config = dict(
    model='class-conditioned image flow-matching model',
    targets=['cell type'],
    norm='layernorm',
    activation='gelu',
    qk_norm=True,
)
Rows from block 5 of a small class-conditioned image flow-matching model, named by matrix and row number. Rows with one number belong to one neuron. Each number is 128 + 24 x the weight over its row's rms, rounded and kept within 0 to 255. All counts start at 0. Numbers have three digits each.
After each neuron's rows are labels from the 100 images, of 14976 (inputs lightly noised), where the neuron reaches its highest value: "strongest on" is what is common among them; "patch colour" is the nearest of a few named colours to the mean colour under the peak. Only what is clearly more common there than usual is listed. The data: microscope photos of single blood and bone marrow cells. In brackets: how many of the 100, against the usual share in percent.
# fc1: MLP up (model.blocks.5.mlp.fc1.weight, 1024x256), inputs 0-85
# fc2: MLP down (model.blocks.5.mlp.fc2.weight, 256x1024, transposed), outputs 0-85

fc1.547:100136184137133091173151098129167127143139132121114114144083112140137116155164160121133131122140123158129150134093099143162127148125113146114143075081105148156112109132123140127125148152117163113149134129128099080144111126143109158126091130117109116135142134
fc2.547:117111164163117112110102123150151102134145136084099111155145131095149111116164163108125149130133104164084157146136083161139148132108083136116129149051135110164175136095094163146135118115106124127127133130132117117106104134087133167101093125139197167141119139
strongest on: cell type: erythroblast (34 vs 14.3)
patch colour: blue (54 vs 8.6)

fc1.244:162172160121126134086145136103091153117110115115098128186118143122134114106129129160152134140159106115080131138135123143136118098152127111193076087108093128117111175119138112167145146121131131130099154111113148076117098112179121129131144109121134079143087179
fc2.244:069096139152122123093171123120137132086110132112129135163121103117132138150113118167152141111143095133140122159162119117146108077093123120115052165107132138109101123154117143109121088130118106145140123098135093160117174136147105135131116148113118126112128137
strongest on: smear: peripheral blood (68 vs 16.2); cell type: segmented neutrophil (52 vs 20)
patch colour: pink (71 vs 24.2)

fc1.146:129107134132162116117149110140173126121116131101124102140165129135102126088100134159134132143146141094109139137094123150124111096112135128135141133133116117150156119174142184155144127136161095100105144132059154148096145140140113139163097135128111061138091111
fc2.146:076117163127104111118138139092126146119111125122108130143149108148113144129156103123112138108111180133069127121120118122162100083099132135095106122103129100131102123112140142192126150133143119062122179117131128127105061154135100127103109119140139118095093126
strongest on: smear: peripheral blood (58 vs 16.2); cell type: monocyte (30 vs 3.4); cell type: promyelocyte (30 vs 6.4)
patch colour: grey (49 vs 22.4)

fc1.433:108130134147113113127086160156097120094123161092151154120152117102120127109154138142175119117102135119132093149173167155127117145185162153138130129158090091143103097131161168113117108139155137139152102116110109094109116134119140125128098169074088111106104161
fc2.433:135135116104112120114176116145176138126127134098081147121120129127117133144141114098159107118133156134147133137170077103124150129105174125121119119155143166110138118078072068116158125096143130124124139096136143180126147112132117127140145145155122148143145103
strongest on: cell type: segmented neutrophil (42 vs 20); smear: peripheral blood (35 vs 16.2)
patch colour: purple (64 vs 21.5)

fc1.56:118079143122129129115117115154130117144142121131128165129155169081102158110063128146070137145138101169100141164139117120137100145130132120092117129149127118105110157102105143120117113130115097131075134177148124148182120113149145104126081154156173121105138117
fc2.56:166164102115141109108119113175130154116125147133111135113117157124113139077137119135121155106153100184154155119160125143093145173147082137176129120136116116126147112118140186088141141134136087171075114187102143112074171103176139147095136153146129094147135144
strongest on: cell type: eosinophil (65 vs 4.2)
patch colour: purple (74 vs 21.5)

fc1.371:177158112124126120091085124139168121139125120142091147157163176119110091153081138191096117103116108102169139092137139132096149135108172071141134128113145092154101116159124160145123125128118173112106137114121120108147166118093117127144191083092132148104171150
fc2.371:105096124105169102110181109135066146126134159152119132130126131137130126108128128177079114099139131106109151106126120152123130172127160116141172102108115149112126091131129119126125156125159114107108109090144177162130116111123136090090125078087137145119114126
strongest on: cell type: eosinophil (92 vs 4.2); smear: peripheral blood (56 vs 16.2)
patch colour: purple (84 vs 21.5)

fc1.724:103126104133122166144134137130134120141144110168149082110145120132110159097114172130102128128117121100165156140147130143168148145058104126108135127106163153095158128113127142112144147132168178124144104130143120159137123117094105101131126108127149100109125115
fc2.724:109116109113115134143145155180108090150131119128123114073159103116147113121122084124117123118135147113131140132131138099121092186163123121124115145118119055110165111148132116118161140134118108143142142106120116139149161111154118182130165135115155155155099104
strongest on: smear: peripheral blood (44 vs 16.2)
patch colour: pink (53 vs 24.2)

fc1.15:153107136093175157101138161125106132069135147102178118156107125159117133118101144166176128111068137125145095137170114122127155146135080184158105153144153118132165122129126152146149152105129116133108168119126104143139144116159153109135106114123159147162150149
fc2.15:098142118132169192092134111096168115150164129116140106148171105107125050089151103164169092182131142101091113129139169117110123110128063146129076134132088143141117148168132123133159089148119117135101085120141140121115122103129129137122100078133110091110069132
strongest on: cell type: promyelocyte (27 vs 6.4)
patch colour: blue (34 vs 8.6)

fc1.468:149127182122116139171137091082180162125163115126112126071154083109096140105131142140114131116138136104118166140156134101114111121102121154129150135127151150087139158146116117122148169114170137137141107112130077138154111146153185120135111146097118119148114089
fc2.468:101143114151105105096129141117139134108124159118165107125131053161130137067128085112117139179131140115172125112145134140138100107124119121131121111116131144141097116116137053086101133142142119121103183108138183132161128148123110108126081140145151123113130138
strongest on: cell type: lymphocyte (38 vs 15.3)
patch colour: purple (49 vs 21.5)

fc1.665:124063140103110145185158134114132145104128139141134146150125138130076158072138110147107173098145116147141119126145142108140110133143146125155112127104081126160112143157151129085170138140140110134102092146128179165156127112142164153139120123144116159103123115
fc2.665:131166134136072153122080097134091128148128121129128169116136107136140076129100111127133114178123092139098101148110162150101107123114107157105108133116126148118163105117133137081148156147134120134101148143117094118067142148157127135125161092140130135175125128
strongest on: cell type: eosinophil (30 vs 4.2)
patch colour: purple (56 vs 21.5)

fc1.689:101104118088075150127143171133129111120154134103117121103123110161109095105120147112093145135144124112148120107133128097102114097139163086176145101099085160125151119146125169148159126153148152105173196087101130092180121169169097126146132163140116160154132155
fc2.689:144180155106117131130119100112132137097146132107093150152113059119136108121112142126121142116141132105123136141123149191197098128101136130133152137093157141169107161127131139130141111095115193082155095088121127132117157183149124113107124141128099090092120116
strongest on: smear: peripheral blood (44 vs 16.2); cell type: lymphocyte (42 vs 15.3)
patch colour: purple (63 vs 21.5)

fc1.589:095117097173145120128115116128156104114109161088142131146147114098149135137095106128143135150139181121101197153105146118141137121090181189132137118096151183128130101136139153107164110139127116119118171105157107141127133137141067141157123096151164150121130151
fc2.589:158131130088156079145133149137062113117134122098118108145128103094097120096136139119138125122129182130147186114077110123137144183145196145128139140114109155123087131084135105104161122133137144148149130135131156124142110115126104104121147116135085123134114124
strongest on: cell type: lymphocyte (34 vs 15.3)
patch colour: pink (50 vs 24.2)

fc1.446:137118127144141133140143122144149161106105118132157121107132117094140137153158154128186112156164126115137143144159131155093160130092106113124135108113155127117126136176156139135134125126129185132149169134138176111113103145135141151112178118178099146126096130
fc2.446:131123139127107164161143156140116144119120080122124146088144164148115147139123103111145124085141136108123113154116159092121143158098133097126114124150150136113113107128128081127147135092140095109137128117133083151125060153109157131156143195129091102160123072
strongest on: cell type: eosinophil (85 vs 4.2); smear: peripheral blood (78 vs 16.2)
patch colour: pink (57 vs 24.2)

fc1.27:131105168139136136117130086160138103141127186134097159106119139128108145136148121156106134097147149117129102141126156126144153117157147131133119117086169127106156123119117084140130152109138121111140116136093117117104120121126127202134108125141086191124145120
fc2.27:159118105148140148053150120155109130110109128121126130143119148136103144152123116180104136164139153108154130125110108149129127091098144125163121159123103078131128141159153140079125112127134179113126098129166148134149128112105126070114065164123131080135093146
strongest on: cell type: erythroblast (35 vs 14.3)
patch colour: purple (54 vs 21.5)

fc1.497:146163110099152148121142086127160114148114135120097134106107128125126115101067140119109100136087119113147140129083111113132117115155156117104129075141118098111166140147122128124125116164129148112173077184102121088103164098109121145102140122133101086096139142
fc2.497:112086141130162119140112134134083145160110107161125135172131145096134123110092115150128085119108164164099149152078113116124118144125164137164126148147088123117151114116135121159122143116145140102143186134129119161156104071111149101129121116082102149158101103
strongest on: cell type: lymphocyte (35 vs 15.3)
patch colour: purple (58 vs 21.5); blue (26 vs 8.6)

fc1.251:137179131100150121102101098133194105143128147094123139143149182151098101154097140132121139137124095104147156147131144132114112129120119100098091142142152155153118117106183156131131178113135116143178078153079135123106122146104116102149147124132132134126149131
fc2.251:128081105156151086116166144109063111154144166103106124121162139118133146109118154138136132120132072093135133128109092134136152124145134132173103100153148120138151129156162156119148091160132155140167203104171110148161112171112128121136137152141114133147108139
strongest on: cell type: eosinophil (53 vs 4.2)
patch colour: purple (50 vs 21.5)

fc1.152:089118128156131095116111119141134109097137151112174154105133080131135080157139109168170120115107148143139178078134103133111118130120120159179112106142145139111120128167147124156126147139119132129106152113129155108124149144104124164094089131113144136131132149
fc2.152:167142121128109113072125133171125145127164121146154138093117076162109185154158169151194124159128137134119138140087149134141119097126111136093113128154106122107146142123154159162157110135122105124115118100122117135123109174076113074144115112141141156131108131
strongest on: smear: peripheral blood (52 vs 16.2)
patch colour: purple (52 vs 21.5)

fc1.331:105135094114128143113132090111131129172119088139101143128127077158157088129169129139085099135123071107128160150056136094132138110137121159163116082154101106118124090116128113152133092119162144109160162104123137110133171100146079145175117095140119130108126120
fc2.331:133147150094145137141170126159103142152115131119101177117145119128097148105164146167109161102111072116132136123069117150166126137122102133120104129140134142124157112110078118155147136137168127109171099085122096156137105122132131095126132137144159126114113141
strongest on: cell type: lymphocyte (46 vs 15.3)
patch colour: blue (38 vs 8.6)

fc1.602:094117115185117163096163138151086141087139158099106155125158104071143111145141135126117121118154131118127153131149133127110127111169152159106118135145141114132074151140150097126141112139131154117128113101139150098154142144101116102119136138066167138149118116
fc2.602:154147152075116152106114098093178126095122104117124130130147120106103170140124115106107124190143127122129134105122139137157140141103165137139119123153103109122119130110112184125137130183123109142116136101123108158108091136098139119108158133189091126104125108
strongest on: smear: peripheral blood (93 vs 16.2); cell type: segmented neutrophil (49 vs 20)
patch colour: purple (64 vs 21.5)

fc1.422:142117077126111099130134100103112125100106155113122135106185153142097092130130086125165123111114173107152111151149105142148133122120116131151116179137140131158117132145110165140117130143166129099126120109125100120121119139158091133154171168094145148145114106
fc2.422:123157082119135100109129131152127112127130158136147114166116115115132116100143114100142163103107132133135114147128110155111094121155104153108115136118129118153130108091108126158132131125085138151153118176105122143132172133139099105151113091143172108100148140
strongest on: cell type: artefact (27 vs 9.8)
patch colour: purple (73 vs 21.5)

fc1.603:103048136153129123119127140152154105150090143084131119149094113102149135131147124103145142098181172112134140157160130147141125128171108134122136123095153144135174100059123116151149131143141100171120120127117061132136139129155122114110105105116092133137104134
fc2.603:148198146128127149135109101162135110154114107111129092143111125137113113190168105092183158132129142096141161102178151143122137130117132144132123158108138107149104141175154133170160124085142145168115075144130163144118113163127125108108141086101117118134117144
strongest on: cell type: erythroblast (34 vs 14.3)
patch colour: blue (28 vs 8.6)

fc1.684:124167119154146158144152093176140124091152145137091113153098128122142124150124140137104107077174105110098114143119137141144123126142152139101140085130136107184124142154139124116155131171150106140139142115113133106117145100129133135190123127161157166095078104
fc2.684:143085151139136161121122130109125142125145122123089138162099105120100157154138139127109110136124104106134132133140120162142135127101111118131139114121119140155144137115112094117156092124139157144129105116181103106137108104126148149121115104100137123147140145
strongest on: cell type: artefact (28 vs 9.8)
patch colour: purple (64 vs 21.5)

fc1.243:118148149088105116122119119185109113106174084125194091136097112083167135124154117153126132146126125169143151106128150157160151131115156171121133111145163127166172127106141111147161119146101120114122161139164142195145114109165124107091125105157146160152080160
fc2.243:141141110128091103156087115150159148106174094139150155108116128077118096094112141100115121140122132159084112115097097113087128154114126144143103156152136096136123113140185171109166148125128144133120137128086159094105150134154175137140133170130145091119116152
strongest on: cell type: segmented neutrophil (63 vs 20); smear: peripheral blood (50 vs 16.2)
patch colour: purple (76 vs 21.5)

fc1.199:150090102184133126112122154123170083131088172145144127103177104117128113103112148090120163169155093113105141095141125128115105134112127102123140171137143134110112141167100111141139143152155134146074154109110116162120092130089138147141143130149115110133054142
fc2.199:114173136138100115081144121113122135111149146139137123075139069105122117159105134100119144063102090102169123115160124125155117094138085122131122119129153142130156145115138138127108133125127127168060120065125142116120170156106146112144162151134137158137161163
strongest on: smear: peripheral blood (63 vs 16.2)
patch colour: purple (53 vs 21.5)

fc1.619:156096144119174142106133114126153176086118129152167141094119141147120112127133111128142103158105146113143140125132134123119120085103133144153123120189169131155114125111165164135152143136111134106155137139158141111104121159078180153173168123095117140102141094
fc2.619:081155133125145133146122127139109119128110116162159138127154143152138142143096142068137129106111145088102122138133171104144124116117135137129132135184137144121134133147135160157150135138111118116152119164099141134120139152123161161125103137123113098130138116
strongest on: cell type: eosinophil (84 vs 4.2); smear: peripheral blood (76 vs 16.2)
patch colour: grey (51 vs 22.4)

fc1.745:125109143142143096124124127135113123170138106163106123106141137125139135104127142109092156133119124090152107177118125137139095143157097121153161112113155148114137131182118151144125135095158133115140132122130121098148128139116108078149173104128080146119094168
fc2.745:110118105103159111122156132081117110076182105149127162082141094126107125113102118125109160149122125149110115053106146102135149117111138127149124175117137103127146091140078088127105135148105136141127144111110156136134146105092149103140104108171144111131135105
strongest on: cell type: lymphocyte (38 vs 15.3)
patch colour: white (59 vs 21.6)

fc1.667:140114082193106119144136179139057113126110136106137129135145122127153138113109155152114134135127144137131129130163131145123170118151129109083163156114162086119081100102136100147129171110131128140103108096133104075111157082153120117143114168131157130081109093
fc2.667:113162155101108135132147124155197136139118113099090148085113143144134143117135138182130108112142164144131146152132142105140180133103125111166190158112132106141125167102072111127146120128124154119112103103152161161116140109166139161102162119115109075185123143
strongest on: cell type: erythroblast (35 vs 14.3)
patch colour: blue (44 vs 8.6)

fc1.467:110095126152139160134114131144136087134151131179107137182185120115107135163107106145132109106128157105122077140130153097118155145118142155154108145124097129108136139118172125127111128161140112136105133137154149138140162134135088142164131148126123144113121120
fc2.467:093127117135143150126113117167143171117154123126122112165083117162138151177086124145137173129163154113121099130120116125124141125106133145070111113089144104121153080130117092141116123165126187133120104139136117103118107102141113131162125126091182128150148146
strongest on: cell type: segmented neutrophil (41 vs 20)
patch colour: purple (49 vs 21.5); blue (35 vs 8.6)

fc1.452:166133139112143086106111099085139095124146092160085171098140165120118107111128140143108118120118132128119126159128136111151109145104129130091123146115088104121125132148095141104118159124097076078097087152077112131134158144125082133119123128196145149126116092
fc2.452:085149103142118109124161156134135146148113144167135142089126151144141181078137135141164116133142176154099146127132096151089127148149123147135092116150114111147118056117149132124166130092127105127085177139119135138100081155154124146123107099141122151149123151
strongest on: cell type: eosinophil (45 vs 4.2)
patch colour: purple (53 vs 21.5)

fc1.575:089185165129133138149112111131185152148104153130157147137127142074113150151143118134119125131116124145146131168145142132118173124114109152165132123139088135124158173131103126133137085147155159162090157104121160080159135146105130148116108132114159149111117154
fc2.575:146093091120116122128150149129098121129123131119140125139125113093127129108111103133160151139148090160108148144152127163141193142134117143130110149130136132152139059114139187146148119119119105149072112131147117173116120143123163142176110135135115104140145115
strongest on: cell type: eosinophil (46 vs 4.2)
patch colour: purple (54 vs 21.5)

fc1.312:126122117119101125156082151122100088145142088144140142120139115159128137161160141141144126150177138148135123075134091136088136139129169074141157119105118134141152140120147138108116092093132148134127101082129117140095183173159142152131107153144116152105098105
fc2.312:102182138120063122158149122133154112106144128139117149112131124153123123155135137127148137116091121141105164157118147122151105102162165097122125131089153107108098074114114132107103153142137091162132149088117128114173084131194121109161131149132098111136132142
strongest on: cell type: promyelocyte (26 vs 6.4)
patch colour: purple (77 vs 21.5)